{
  "arch": "resnet",
  "model": "multi-label image tagger",
  "dataset": "photos with spoken descriptions (Open Images, Localized Narratives)",
  "train_examples": 203450,
  "image_size": 40,
  "crop_scale_min": 1,
  "horizontal_flip": true,
  "cutout": 0.4,
  "norm": "groupnorm",
  "activation": "relu",
  "weight_standardization": false,
  "drop_path": 0.1,
  "depths": [2, 3, 4, 2],
  "kernel_size": 3,
  "stem": "single",
  "avg_pool_shortcut": false,
  "widths": [96, 192, 384, 768],
  "num_labels": 250,
  "init": "torch_default",
  "residual_init": "none",
  "optimizer": "muon",
  "muon_scale": "original",
  "lr": 0.012,
  "momentum": 0.85,
  "nesterov": true,
  "orthogonalizer": "polar_express",
  "adamw_lr_other_params": 0.00072,
  "steps": 11200,
  "batch_size": 256,
  "epochs": 14.1,
  "lr_schedule": "poly",
  "final_lr_fraction": 0.01,
  "warmup_steps": 2240,
  "weight_decay": 0.02,
  "adamw_weight_decay_other_params": 0.05
}
Rows from block 4 of a small multi-label image tagger, named by matrix and row number. Rows with one number belong to one channel. Each number is 500 + 50 x the weight over its row's rms, rounded and kept within 0 to 999. All counts start at 0. Numbers have three digits each.
Before each channel's rows are labels from the 100 images, of 14848, where the channel reaches its highest value: "strongest on" is what is common among them. Only what is clearly more common there than usual is listed. The data: photos with spoken descriptions (Open Images, Localized Narratives). In brackets: how many of the 100.
# convs0: first 3x3 conv (model.blocks.4.convs.0.weight, 192x192x3x3, each kernel summed), inputs 0-191
# convs1: second 3x3 conv (model.blocks.4.convs.1.weight, 192x192x3x3, transposed, each kernel summed), outputs 0-191

strongest on: text has "sky" (75); text has "trees" (68); text has "buildings" (32)
convs0.57:488455496545473469460352513493394382445444470501555546482483467550499592471516487500516450595449516464514475458484499429525568497420498419505528482545473496534501533424606416442569473489498510510559517489596537459525431526574502434432538489535528450588531467540642427504462544556606427489558503511506574551443458521438400486457527399528498413552505560472562509507474515446471468452537532553518503458449513488516479544488568412575451580497534560521493508465528493458538481426506493459601405463528410467537610486500513513551502477499471618507563532452453494452581538483543529474
convs1.57:620510499561508548539518608422461583500487482517547416504506478472510504483506452513503556567506469508493517506556543575501506496401497556457454459566444493560523446531506552491555457461569554423532555588506469562534627507543494563532529569527571627506565470458514539456517593453461590473606513477552456537503406470506508467438565493563523502545512524537594493547507487444539523570539480543621408463430498437462504559542570475448519544431472536528423509509494522422529480487506536585513454580561567611487570434494556629490527540559450478501540513477557516554543503504598473519

strongest on: text has "trees" (62); text has "sky" (54)
convs0.80:594503514533455508496494469401490565538425522456553468519504473482420525561521551481551511475534463537541418510517524537569511466472507573487492463481354521508413493483384530444484421512613501448464506503548445538473444523495489474502468441537584490415433505467563631494495528459559469463593514459548486527492494514472419495453513457499518449524611453417519516419490489499558543442436479499539549557396580499474505524448575577512462565505494461436563534453511457470488529495480467453389495562555532568463411405597424508508535529569539542489502532442539512427586529427505642551
convs1.80:563521527484528397455533474421503554496528486524485550602451493524519540468444420521477473533453484502446356462516422514407513439441432495491558517556413485449429500503448561370405493456511474507433467493459450640460496477491456480434518436566531448487473576528471557490492552545526517523489421487563510539549495505594511515586497496508571444565525461491516493571429521451519407501568543448487472551562514564453530509428426509534472452541519460504533455445481409452465560432499479518591512465462606491493507429559454411505521392520499607526471503407610512470522490474408495519

strongest on: text has "lights" (38)
convs0.171:506431486505511490540681514513467506547487497508569490463555500533501615498446528438440531499435483476478449487496557495522494538570519575510521492402548509458541584518461549521537548474408491506555493471485536516434556556497451414437440487438604436465486453553503464470466503490473552532469471491478414481598560558567506400500439474507482476392558494378491483391469551532524342535499550500582494445448546534493452501431525537520499545566557508464471547537402489549546462529465484490537521604572422448493569558475576520465491505471504518440465496437366564475499398500493494532
convs1.171:429466536462525466557479520521510484470462437433506528476501486430467525500508560551489520556448527456535469551516470472510437532605435504493534490467567432482558583498460525445453483421502420539570509450505452526539566576531448425441475516501549465448545508487440485547572473499524529537396448554559518502534559573605508420500529476514464545546484433470513505445557526535501446474431504376560381500565588622683518465434450592554478541590620498498447527459434454518591504396547536517576497473531488425434543472506494425468472464486489560484466454515530512577467498467564495513

strongest on: text has "trees" (88); text has "sky" (76); text has "bottom" (31); text has "grass" (26)
convs0.147:520452480559431589486453516462459516570428529400500519499494514534496370475510523461492498466460476551531510484413510540558515408468550531551478520609482530505543518339426505477643495550491485534467538499513507609583447455573567508496470496517561396426487421547524530534472460509484476482509469444577423440461415545491509512472467465480325527518532473515488420501563527503518474442538450459540582470416603539522466557543522491492531552525552578480485488551475523445513447528421569483462402489570574540506472513529493567414485496477440559506453498495602528461475470450486570459
convs1.147:478474565496455445431443505453488553586493483447453570534450429494497476431372534500501449464421507534451565491444437505528522511499503480447520418544423460411380391384433451498455404532419457492479460433477434538559423415578551511443408533582556466494532520462565463487515466489511472490471532491520511480476543493507520438541512485561478517538527517474558497502372574444524499495396530442495412511419519510517427485497493485421487483518508428502462481485444526539468446432412496440439426432501468458496434502411559522395546525497387506484431468491561449475535462475465494393

strongest on: text has "trees" (55); text has "sky" (50)
convs0.41:555464621528358507544527483526457517516445492514594485497474476594475479416455484577567533561566460540469433546451482478436585543523510483498498553529525509497582509499561599484653513564460517552486472580502465425463444449399498573554553479514503490512500497622559556459473575506491550541427444529519483514508444554477416436508479393449457556490503554457547525552556437569484379445502486462493510433523520493468489479555479512487471472475501520563504541489514566432471555443511474474455427529537521466581468483489513536537482470495424488427422590487450502473388543639489462570
convs1.41:462534519564551519551443551561459554640495521561523461474556520443569555522509465518539605577497515533506513477503583454542613538540500578522490533493504462513494538542595517514512538518470497552584554497475471400521496521511519590459484489573518534515547523490549511434475499553545491477528482582635564590514482510516419459554489487550537477499579535514594537574509555517539454495513581475428502538542563572591450585680524515625503505567579510547516558521543498510558575478536491541526466547447447501520481491518565512537562535532586590473598558545512495508549483569579503446

strongest on: text has "trees" (62); text has "sky" (51); text has "grass" (41)
convs0.92:498513513513468576483511552506462459507408512523518564525446539500511445522434601449516522528585492521443445511485475530527535380592485420525554525493498472495604498511461527395533550404440496555494509535556455451573505486537604388454509473453468590486504484677535543482426484499584570468457560548456476523419402512469534501482551486480424576406368558538500480480538577474538489513621485533518472491469576427506485499475476453480504539468440576516503574346442558557478515507503507490436518574532520430527489560489506574476477511553516541516447458502493490550528428470447463480
convs1.92:449467538457444417582507416576438393451483440593510474549535503539503465430493481457478403524444432468467459563401493463475483499505439529488468474504511382588463532566523520562538471413559476571434450523498523498548508499553494476505471493473490467479521539580512516533419528531489598491394478467439435480425479518480430538482487508500486511454473514460491518436520634530536544511621477489433485481537535482582462472549399463561441513483476579484508460417482451491419525458441506499569523571446449480519544530567464438392464478367555483510493475476582495416552351508475469505

strongest on: text has "trees" (80); text has "sky" (74)
convs0.66:560495509540484537430439495523479461509559495521496528425511494523368469418492670529494500553451476524557491543499494531608503484476558437439512448553547565494450522531520492469442514514460481513515582499511489474479410432486540589549603450463448540525482470519509425545523470505492466548518490480430407507594504455480550424497412400505595473488532464568464429504479451540335537453542511411456482570518507481445510567478395568565500521487438480471508443501476451457556493498521592398531423583576533502493442518453525469535504545452429523501539598409559477462480472528548585463
convs1.66:572437466561531482474580497524532570493511429598542420486437522519555509503511457503468458542489523541504559528418525504552502471504417417477513500538485486580476507535506497530492578482504432441541526521469501517533492547553476559603538618507534633542545482523508513550458433538535633541501512515577468711560477487456492563472441486483510482447503494516555462474515527474499542536538561458401472530447510528491420498673392442498544523460470503464453502488497536516483492549430537501483499477494521591509541492516542507543487490503502496503519614451487451412551462517568486307

strongest on: text has "trees" (67); text has "sky" (62); text has "plants" (35); text has "grass" (28)
convs0.12:489445504547444469513442464520469501496436467475500498485483510593613583523506468597544576489456611543479490525482436557568583538515552434533549551510546544530455551466471400456532524476534493513549566532483343478468429515539445452525510550521447507489479481557480473394521520522472540510488413497530496540474551551474450564448457399483591535444397550546488504528492401509466459495606567403537493458502486475489477525590460528551416413545504505514418536529512392545527393428521498493522504480440422393460604523503423532489482580568454530496447509549536512498509506592447540551
convs1.12:553437505483478483556506525521558542492414476462563478493512475527535491512529439467529494547477497562517456509548546473499369486407474555564569516496521554495436428491516554535451493433584470577466458500476459506496519478495469515502499495456519520520444523526465466397527476442543531559572452400513555486491430556500513550469475516461533565527518539538551499585395527453593448499558476415457442568463475476568496576813525516394466455529561547455515481481413521509486540496560521463475510500502420537482491582476543524505444536585496560601481506516493571566557497502508484474

strongest on: text has "lights" (30)
convs0.63:516439456547435471491501482459472463502428480479542492426538531513460433475499544442449479576524476537504415525450513492527569509539487501476505499380520497488542672480520492547476562533487455553544544441584416488526485626593536452457541495452530454458482525485445512479572566485551546562399471495605527428545483551552488502461521444474532601469564455436474521530478576468528481498508546486633556416572447444515518481456487418431508545567562455448399482477538487498500513385490535484533446528461456355530595487464531459517513483489476536475528454559397539417473564575494556452
convs1.63:433492492546442456513458449530474423479518502440547538384495535470553558465449484462429545510479521482448426476509512456486448488563471421525396466444571543459535556536525516552544509439566472499575509462443438471540524505478528476512516490556543491487524475527486514468603580516513564485547503469500499422518423591509408544454506554393447497536524504531491501518509504433495407499377618519569488391483568472567601491470361488381500496527536534502447549480464538533540477552497494474507572459540441489522511499486541386442493508646513404570529405523403488518488587484496505410

strongest on: text has "man" (31); text has "wearing" (29)
convs0.105:503499489520595530554511539578387496511503496531434430468428523496545498549477573467548548506574502527408575503457441535505526412487480505544514434467468471445582514382555479564396475460433491500525520442553442533474449497447513559472537479439468361523496441466529417488525505480454511404537565542504601506419495478477536487490536569540563548442493478542538441525612584530468457559486558615517519513445465578517546495472411475548527497477523504516442438519425539471468524495497509559545487524415495556486565469578508441485536515498534533480559572522566534411311483501559455569
convs1.105:528457439417485489515533423486468515497514435482453528443510445494488456439424492556468554431565447516511433565414416499515572487537465581581596524513455502418487462433532470554535477547491464477545511431516551461505476468431456471448502499443544370460501498494506518544456488404581547510533471441500489505497579483496512490445435462521536505478483534480546474466583526504505551494479519531496520460531485485489609508441409399477554483442517576386518420399555470537486561375506501665643551615439560446535451586522491406539472485576441542521467461470477470503470456503480490525

strongest on: text has "wearing" (31); text has "black" (25)
convs0.43:424490504572661556490519529485499511512553542445492394486520531517491441539449589509466385448514554499463478483559478438542413511543516467447555515474474518571463502465450496491509557555526509544568562530568450566467495455444486483463492486499360461582450565440563412525449529466457381480519482518468531574555470545483429405533462406448536466455494509400538521522508560564435484504577487529432583535598472475551493470579594522469435494461541526543444516505475457456511561455435441499614456491526464525451449550514604463531489492544483508426563519504544486434534469528621537475
convs1.43:424440517498550566437629491492529433519476479588502430478449515485430513512563587420443432463509491603488495414544483433535383591607550593539514570550408502472473497494468521492535432571471509460478444527593490578505534544450499520458602582486410497544505544456472495546471470521469519498539596579543453622445487467530623497542492507479508454405489557466524534538520540429496555499543433492478592427450500450540477529558488494509468575498542451487496472476518497549522502425451486480506470517581540443442466545506434498474431469603526510459495464491480540453387506522497594550

strongest on: text has "trees" (69); text has "sky" (68); text has "grass" (32); text has "plants" (31)
convs0.107:556415457471432545474574537513475518504390565484410564474473401552517489530505539511519530567433467534491457530534513488492525422463532485497465441511523435540426441549306565502502477573499538532534509567561424568539442413471514478548510532456494557515509499550464442498524521469476571501531512416498449515418492463413425520449470447446479493500443504565493406522566474526551401505543517470496552549421509477514492492491424403526554503325528597541504531537476585488463473580441562593526464435524514429500401598528536545523477482558473529542486529519475490585506444511470557492
convs1.107:376457517469454503532556524454431562517492464503493588592498502536442435468476543436515531508474456483529481496513472559530551402506587430573467486542453520494487422540489599390476410524489487513566514463518511515484517346414470498499494463416509464444567526506456467523446451478455602442519487474507557489518607447444445471482578540436510487518425485455427492490483538515505540541584563507434560576403544497420415511622563422484456423442478497450471515507509443460475440499503457483414506450441450557553442535454437532439438482492462537481444463502613441464464483457397505530

strongest on: text has "wearing" (37); text has "man" (31); text has "woman" (26); text has "black" (25)
convs0.31:561509507505564567454459507514560419462484506447493530580546515546432388528574482466478482486545525398472559485505563439452482529556466508473496584477544457544443518440436433462515513570500514439531488448580647510494415504572551529561456470531448518463427556422381508492484528530593385499471620536476495561492431538479448494543471550428576445465439544419378568491489505499562528502507437567494498516445545446406461514542492536489466457474395509505515502517552473471538593485508494505481575546434501434513437473470549537432519521633433490557497435530444493456509471479516582527
convs1.31:521546498484536500573501439498526472523520560500529496499485418527468473525511471510420514539487479452396463450475502448496420482560435566462455524493494404451421569485527423468512352491470474450523441519524594490548466521495455492450487543516482523534481495468409553532595464544476453476469518497498523559476510501470567385594531544510482454540440446390514449512571527444411480491373439569488472437483481433454496465412492584511428471438517497419544529421480447556443531466426542403580517558421444525483464543491522476492518403591469584431457486498474483567533550388420599448

strongest on: text has "man" (31); text has "wearing" (29)
convs0.47:458509449509496447520520529526531427455457463564494454447533479514571496421461429545571576447415494558482533526548451590510510471568432451484498456452538517476423468378528508473473498533449449467541484480574451476498472456450569493547495513515515557423601474552537573543392458571515605610528468490505503516477510520514474600533522402445435440495518539449535532530438459587416450551532429465487543521467585452455579569461486460433598393525534514533542451537602522516503502468560440411575459490517501373457390456544530494520489496540519523458480503521438477586486452592538523535
convs1.47:518478490543478510417559559563411448525679451561491399445445543514503551512527540549501543540489599515467545574494541502521567491530492635460486478440516630388481503590446448574559485386526503501537419495459524460476517527494519561467502578522488530523475564501451571499569512480573553528541520401499553524449442519458490484451505530508537461518533491458495524547540500488573539446512506567473490488557493454467469555505447543537461421479588461552569427471513521473448638512555385500534561525457388460527449575560570475591460500465540552481511503477426510530545529532491458463