config.toml
norm = "groupnorm"
weight_standardization = false
kernel_size = 3
num_labels = 250
residual_init = "none"
lr = 0.012
adamw_lr_other_params = 0.00072
epochs = 14.1
Rows from block 8, named by matrix and row number. Rows with one number belong to one channel. Each number is 128 + 32 x the weight over its row's rms, rounded and kept within 0 to 255. All counts start at 0. Numbers have three digits each. After the name is the row's rms in percent of the matrix's.
# convs0: first 3x3 conv (model.blocks.8.convs.0.weight, 384x384x3x3), inputs 112-125, a 3x3 kernel for each
# convs1: second 3x3 conv (model.blocks.8.convs.1.weight, 384x384x3x3, transposed), outputs 112-125, a 3x3 kernel for each
convs0.58 096:114092117180094167118071128190125160112125099117171170135151164092134104080120108115136167213167158166153151136168131085123131070085130062106056136080111128062162079066090164200148163221146145163092124178181098144066076149133112135140133131183159132145164120142165161135162120170154135146177091073130150101135129100130093110153098095139141139164084172140113102090172072088191134
convs0.59 101:140139158171129142129095112152165109131163125100133125221141200167128182124103138077062093093116105049041068193150179159121190191186219087187097075136081113181124100118113174191153086093109115061115118084094108120108109105089115096092141102118116128156181163154141131114118126126166131094129080085091103112084085115163168143140131111192169123139132106152106137183151211119084129
convs0.60 094:149173128127086072111130121140144111140202090127149090153154114097134120134109182147135204158178131139075119140165138107151214160135108153115101080104154195168119165164138074141128156131137138119150131019115160125084111118139090155101145158103115107110113179129137181158103114084121146105109168164208127182126079113154158134109165085043103127138195202163176156061124132056157139
convs0.61 104:137127118123141131123146082102145109080131129086145184179156167111125153144119111093144132158160133153142136100108114109148170123141200160072092167071070172062122115105075220134125196208119117147077088109085123090136151119124158179164152169167193146150180169138146136089106063127150160140081101108160136094079083092132097077125135174101105141076085137138131149156113140152143158
convs0.62 102:165214200119192192125155159111106137107125080138113097136087125110104163066054116143179168179231220136177115132111071068099105121106122196090137195129169143098151122120110194139144184183210140118155112088094096122051116120133094122153164119145150156139127105131121116149154128161157146124153206183187172149135151097119071058152140116103165173156196217113073115142124085107077114
convs0.63 101:152138130094100099122112110151117153097134142116122104130084076132103085153151146130129106160094133123100110059024001092106096082116123095117122090163147082076063127159134167161153168174153176148126136131110141174137203176172146145143159142151142147136115118141094070078111150196149150179139109095127105127078096109048077156144107115079080122099078123159137133108091123126116129
convs0.64 099:101091129168096137122071129112158129103102142137097158118126107072097107110108120134118094164149146238205183209125114222131075147050119110087117177093158121046099106141160134146148166136130133118122076086129085108128071099112078182145104077114105119134173139159189150151108155105089108075126179056120131144161148169133175167142151142127172174086086061132151167086115134122099143
convs0.65 099:179156159128145162136142111133102136031080115050048092101110116133127149172081075130116147115089112116123100157062106143085156113101112094130169097095126150154139134164196156189092118104151142173161123119125118125125130137105155149150112138149115120129159138145177179145083137137156130126099134125063103111070103067083123124096117089146135148203165174135146098173204197186196201
convs0.66 097:090108087094153161112091135110151117147147086101114092179147179162180157067083115116142102138175171132160160166163204182114103140126142161105160144104106107144106080116132115166135144152108113125133100145128149153146126091112115103078086129143126137154123138132129104120156157124151163133091153053066055027099100103071088056120090136063129156106134163117107118202149091185099110
convs0.67 095:135149064135164108111157112115117077146167136076128122149105148143141161123092111118151089102160094103165203119114132155122129127096111156136129196160197150165168125146187073091107131063057076057139156171155083158137163132160150113166074120125135147115158130101115130127194135194178214211078145135127110139200108144154126173196168175197174166058100047129130149108143111121141157
convs0.68 102:149146109129128135149127111110096168103103152112151146119103119155170178134126142115139136090106127120153173153193190150190177100127166094094093067104136027111066205175165208162094180135078147131139169180189154122163097136195112137198108129129101115129159187206115097111147140147162179162169197119145123130153140159127158112142100098137103137216168184139198175149188138136186096
convs0.69 103:099081091196170187197143151067100067065110100084107077115100100162178142170134107144128149141101194090107127083088140117112161124148106083138116063074094121132141114138141136207205146178148122113144170158122149128149080077116116082157127095122060094096143115171143123122173144145169145063122152080134093070124145107098133139136119033217142100190130126110109132170196211183191207
convs0.70 108:102118122129157146138146167097080069166143150113122102116102093182194156159146107206203177169215199122140157139132139138109094159165157045096100090098103093115066125148146125169163205208172157133124132132111142070064141178141097114138130104140118103083073100111115073110065080111127125136121080130145215162147170150145207197133102108099109120135129121163136188128087139239201215
convs0.71 092:117138132161132121188192172092138097115147141132127145106137103170139156090107098209131133164099067173139158102101109102076134113107124132115103086115084115125154169131140097153081113136144173198139162109052081096133181116065082070145147135103157107153143134113091065070140101106156130083124084089188174198153123141145120158077126083089117165101094150088113075056098061053085090
convs0.72 101:122127138129164137145110113107202169145125094185168161138111119139147127138133156101098115081082105120137163062140052100129103032128094143121150169149169151122159107137086138092133181155167052152111052168120102198156090055131129104104165165103099121154142099109158126139128158076149148114155134154081103116153161096085195150123128113149147091078128098134141102140145115125136082
convs0.73 103:149140164121128098113101121184194184109137185080099083128155118151171145084119075135152087149174099160171157147108094152171105105117101061054122102114135126093155128141115177149072159191142142123113109189103074105125141110089143168132208183156146150114127163138088132116118077037182166091115183066111166147129151143115120121129106108124133103120120111127086069099068090104133129
convs0.74 104:133132160151132166144150159124140145134165174132152147106135128106105139184163177106114118077066079135085117161178152171147135127099096171142184155171164146177215154122149190198208141167116216204155145132119155172132126140086167113146129155172131095109126100080142128094171165181153147136098052092165143155126097126094080074162141083067140120114156138069088099100134094075058088
convs0.75 093:161147141178198223131126136150096116116132171160168202124102144095122127135169084217151106120200164078049092107094111140128146100136156144124145058074136134145198101087107129195190095086107162159120157145126139113128148151089142135068107142096079035067122056072104103089151157129176158118118165150112095095139165100042071116138111065160149059113158121138108146128114192114050121
convs0.76 096:141141131074052071147153146096071124117135131138137112076071064089045078131123136159143197132155127167150124071120171130137070054101124153105145132101119068076111051105067120133165110073054142127154126114121139149176195093162157097114141105079139159134150129156202182190093134092159119139145192143108079073163152159090121134129120112184125104183160158107150109102146136140183166
convs0.77 104:131134138165119164161134142078091105157132118133143141077092104158114109166140071150146163182134132142116145182206101056140167068110160178111088108135131127145159123178130077168083140093125098075114148177105131213083067147195116169141108169126119099128203162131141204156136138111182077135131136181160114166158122110139136151070085120090145180102158217163107106139123116133059151
convs0.78 106:205155134196209176134197168151130098142134133169153161124111115160140105162172123137128120125128126113122140124098086130101104142123108162127132165152173133131126117114097134098095095070091164128137172145150153109107188141211180148171205141182121149148094133144123130123130155132130168153084114117123103099145143117155132073120141167094128118190167132155121144115094127107088111
convs0.79 108:148160127107126099119099108083123120087116098086133114136125177140154137119116127139086137138130167146119134038215119133217113188174105171146118138159089116129114131131147151157132104093073124133125124126114151129143115073113097041119099121152113135101096157113123153110121090143126188129175221169185167091188170118196163114135068032173125116185198078081099046104153109077110065
convs0.80 093:149131106122159147110132165159174196093090115106102096097100132150122169192179220137149118167181182182198223125119136164185185154115157093048107110086104158152150093116120109113122094088089146155089136163136141177121110108101082147139153176124124124093146152132174186182156144157133128142144111157125154095151183133135165118067069102102048097218172144094092075153167136206180173
convs0.81 109:082107119087087114125128126129139130100127125119110120128091083119094092088095105126138156089099111118128129158104122241236255240255217147121160121113184105127172152120112111179115134113160129164079140154131093086086168124130127107081062063075098107108128105109127126113069086103082128136091070087138105112134165131160167172100107117073061114109105130191149120152115081133122125
convs0.82 100:163144093126085079139146146141139156134127127147056108097152131107166139113151118071160135133148107104044116146049045120108104136102140133169117160191131152115123169197119124114076128113109128070077182124128148235083176116101163081114158158115159133143113107107118088115171149128186127124147119067065110132084171158104106110115188152166166130191118098115102088045109039043131110
convs1.58 106:112107113153103120121127102137155149144174140094156104124085136108134178122135123138155103131160121083101111101108130171138114133195176138131117111125147124102142129132114151138097148084101123106110110144094132161126147173162088110073100144145190198182153126171159138108116142103102160100139139146173126138139129106151165139137144197074099145122085157139188137113168122152169123
convs1.59 091:099135103118077105154110089075069090064083107072092090140093150197135160146139160092121143109093093100129092150139146191145173113104115065130150058107111076145137159181139186156154123114102122073129077101105119128112159101133193130149182167170117114102135129113168141176149113124137116106102121099130107124141108158087080109130079122109132134134142147156130134115118163108139173
convs1.60 072:076090116105110091178120165146074112148106162167117141160162191151163208140162161116084152090130161088145157148095110155122120102091100108106174132125143135196203158105161135114188118133171095114137169191191149148162146175135118164114130143156124086151066132122164117164149113121133116106177193110137080089111053096099105128180177074124110097094117065138147165141158122098132119
convs1.61 100:137165152100101131115144131113074098142121128195150150070095112161122173188141212157176194209132122185117121163148144176130142158143170134112145127116136169161161205150139164145190085067082119118073119116139089107151139141135123137094133149079097071105121126131132147159102145121127148145107103110141132108101082084123157123130097110127068122111136136187149148132117142116106107
convs1.62 107:192109119155106106125100084062123084112127097127126141110102120100082145157147197204156159150136135169095094083068095143128114182157149099052086149073107150103133173156147165118105110104090100099093138052121208083139057135081099116068117106080146111109124079119126152127214183184171145143180119123081089081101139138119202209203137163139115067129096114083108130097159105130124126
convs1.63 108:107169130161159152117091126089099109092112123097137114123111143131142142161187185117103114185141118189143160107116130143125092195164083142128110109143143128187149139147159134147147111061073059084078059101108169182195107115121127150134117111105117160179138127108161133138154139148150110134104126136090096151091117106103122143121122092109100110099096092094108132092111147086079114
convs1.64 086:172133162096123125110135084128136178143129156177176183145107082112056083111106120147157113212174174175148219105092093153150132177150153067089079098105130074095099123175149149195170181178178102111117155153165097132128132073096116125102147122127098086066112100128073093175146096143126145119118157165136102146102086165147183218150080091142092124110130101082164130119087107131073127
convs1.65 101:126132159171150158148166195112098125101086155133143110145120120122160115088113110135156178096108126093114100089115142092093124105117106069090099133130131146143158178134143148099120134138129157137156108108151114100120089065109129124135128161169144134046169120071159171116176163168086113086077093120150132147128113121100118100185158202161124166146155185152133104135156143114149095
convs1.66 110:110172098147090093165131102157134101137111087158147180155121106154173137110061054146151113148198137145188126189205232135106129113096130152082116150142155150113149129147143156096078165135121120138143115084029121093102098121087117162104096110083126127088149137131169150139126130180145127141152083049105091108113160158112094105151138201106126151165129139049040085144121145145120149
convs1.67 094:107134142130095120142158108124101136098102144118142146117140138147120113131152154187150162070041110142094132125139158141154122160167175092060055179167122149103086105155172109090184173196221139141170162227190128175102140144130156158167122138158091073082064062077133149139125170177136133162133099134194216192137125135147090095053083087134118100143130153172146196117119125061064098
convs1.68 099:111110076140113081141126138125122119138130124114087138137140118130111133039092099136142149092106154141154170148097151160166195138126099069077066054084124112118136138120142136155156173127143116161091153165092153149163115171115127064087183116102155185144164128126104105111129121146156158143187212170086093117092076113074095118056060124153130103174153135080110058077104064129076087
convs1.69 113:212189176183151156098146128145197134098213150108116115121119214141127117150123155161130112128118128149158144144095127149104104113078102127132106099106124158128122119124104073053088085127142124137159117144117099074102166118129142105136120123140170127131171119140121101124112167145098187127164139144099135120092142140130081085151149140094076095126067077129174169146176149180198127
convs1.70 089:133146132150136143139116133101139117086119103082129116090083078088128136163158179092110111143169131144157111146123153126130128133149140139151179160186182126128115170122112119144112168190141125138117120130126079112087128195138110138104112073072131127119154152117140101075152110139072040028075095101184193203142191144122142170103113141089059110120094099159176187159161152092078118
convs1.71 100:176161157077140131094147180086108117117168155143115130120079082169166093136114100093098123148148123140121103116160123101056052146125136118133155124131169128146131196165088148089122168139124142114155104133174135157146126100171146131124138168147127117154133084122174162178111145142113135085071127120095119178169106154160131137143143136089143145097091100166115120148115149138187149
convs1.72 094:186139176129068127085059123176191181160182190122147183182137166139105211141127115182145197158108184133106140124167153112169137110123142121080156143093135126113148122151166115117155121114103155155165138137116144124127088149136112137160098103163169199192109109116082116110108083174106108150112101139176114124144159146057085109166106151137058158133122181113199135068119112167142166
convs1.73 089:198156142139138153124114123109090147144106162134134117153159116157189150125128111121159167115146163090131140147170166089109121119119106080101101134097109189144123141117100195115111131141072141117154150166189187184205112117109102141087113133148145162136125106086147147140139109119172139118128123161162117135155127114160114119125126105090110132117155152081140143067056123162128141
convs1.74 105:103072082161183114120131090146124154132138094128138139184163183097111091131132146153145125140130135082138157129096112126087073147079119194161199166105154152111149166164142146126149151142113144147099106140116115109093145131134128095119109133190184170181147101081143114125151151083145162162168162158178173176110117108084085142170136112201185144189222175110127096074080082147118097
convs1.75 085:199150183168134155137115163126102066138124128157123155129085096169116121180109115148141113105141144116128168073087095144162143131157091154155157101099160186140219135077128173155100148137094137124171095142173098113170131163161119132142175165142109131144099153155080087101114158139186142182132136120166111117161163139156113129145049117100084115081101161066049042089141090187153136
convs1.76 090:195163126148115080134126139134160137138180137095103146154180135092086082125118077123129103107104131097143113109140119155180123077103095123127115111087080116066122120093148123107155124099048152122118218178193128145202123159122125161141090102119136110169144081177134127133172078098158159190117087144171182179145124161129120156131082117128153157176186156119110068077069095116111106
convs1.77 093:145048153193131095162142095117103119154112139127107135152129168153109115116121156180115163165116081121118140143165125093176121181128133150152111138107100143116144156123103142173090138120136149102126079170115129148148083190091127132177127192129153115115138110095119106136105120164181175182113161155122165166117103156117157139226105151118179163121112137140099150153188186199154167
convs1.78 100:110122149135137156146172189143136139179161158188150144163171139132161159165164160105105052165155106121110094151176183165209195166203224075091099125129170118129132178157162137130126126114102173146116106100090108087049101130086111116099139164117113101118105089105164149166122137105107115084109140101144129138137134146089134181117105094140109102140142147184195181145121116140120154
convs1.79 108:100094034122095100155064161135137181130162144106136105136076057134135126124114174141145180170118205132097194095064134162155201179200215142088156082078086167133113131110108141126112087122114126119147126113140147110170106191113106170152092113093085145139103145133148164128189152136131124102135151124151160146144135184166101156145195150155172121168118138126168161172174178152134144
convs1.80 108:189136151136104075121125092158179130052076089133126165158135199131126177114125160106121092083048053134131163152138133191133140146124125081082090135120113138140113156159127107126115134133089101133155075081096125091077152154148109101080162169146135127117146139112155134100152149115129126113139125080161167103154165164083094113159123099148135110130129109147154098106172136073093147
convs1.81 120:138144136105124113040032016174165163164123106145093111142121117142157147145147108143155171090116159047067089133143162133142151174211206095118140128108134118118096132150150179187164094131164150118064157130078147167150107093131101090120161117171070123118076105114147137149090066060108111127139134158159172196144158146107133168047080076122123134134153155097051095120100093155110097
convs1.82 097:124159113074140109116224161115075109158125122124127167149158177143132061088144083178158151118096106118107152109111081087122077099156122127127149114103127081109147130070124158079148109126137135204172205197158135133100111116074171139144166153148132112087125150089148201109092129091112104136171133146159077121155109147112074123164119085139154148115163153116066057091108080183176132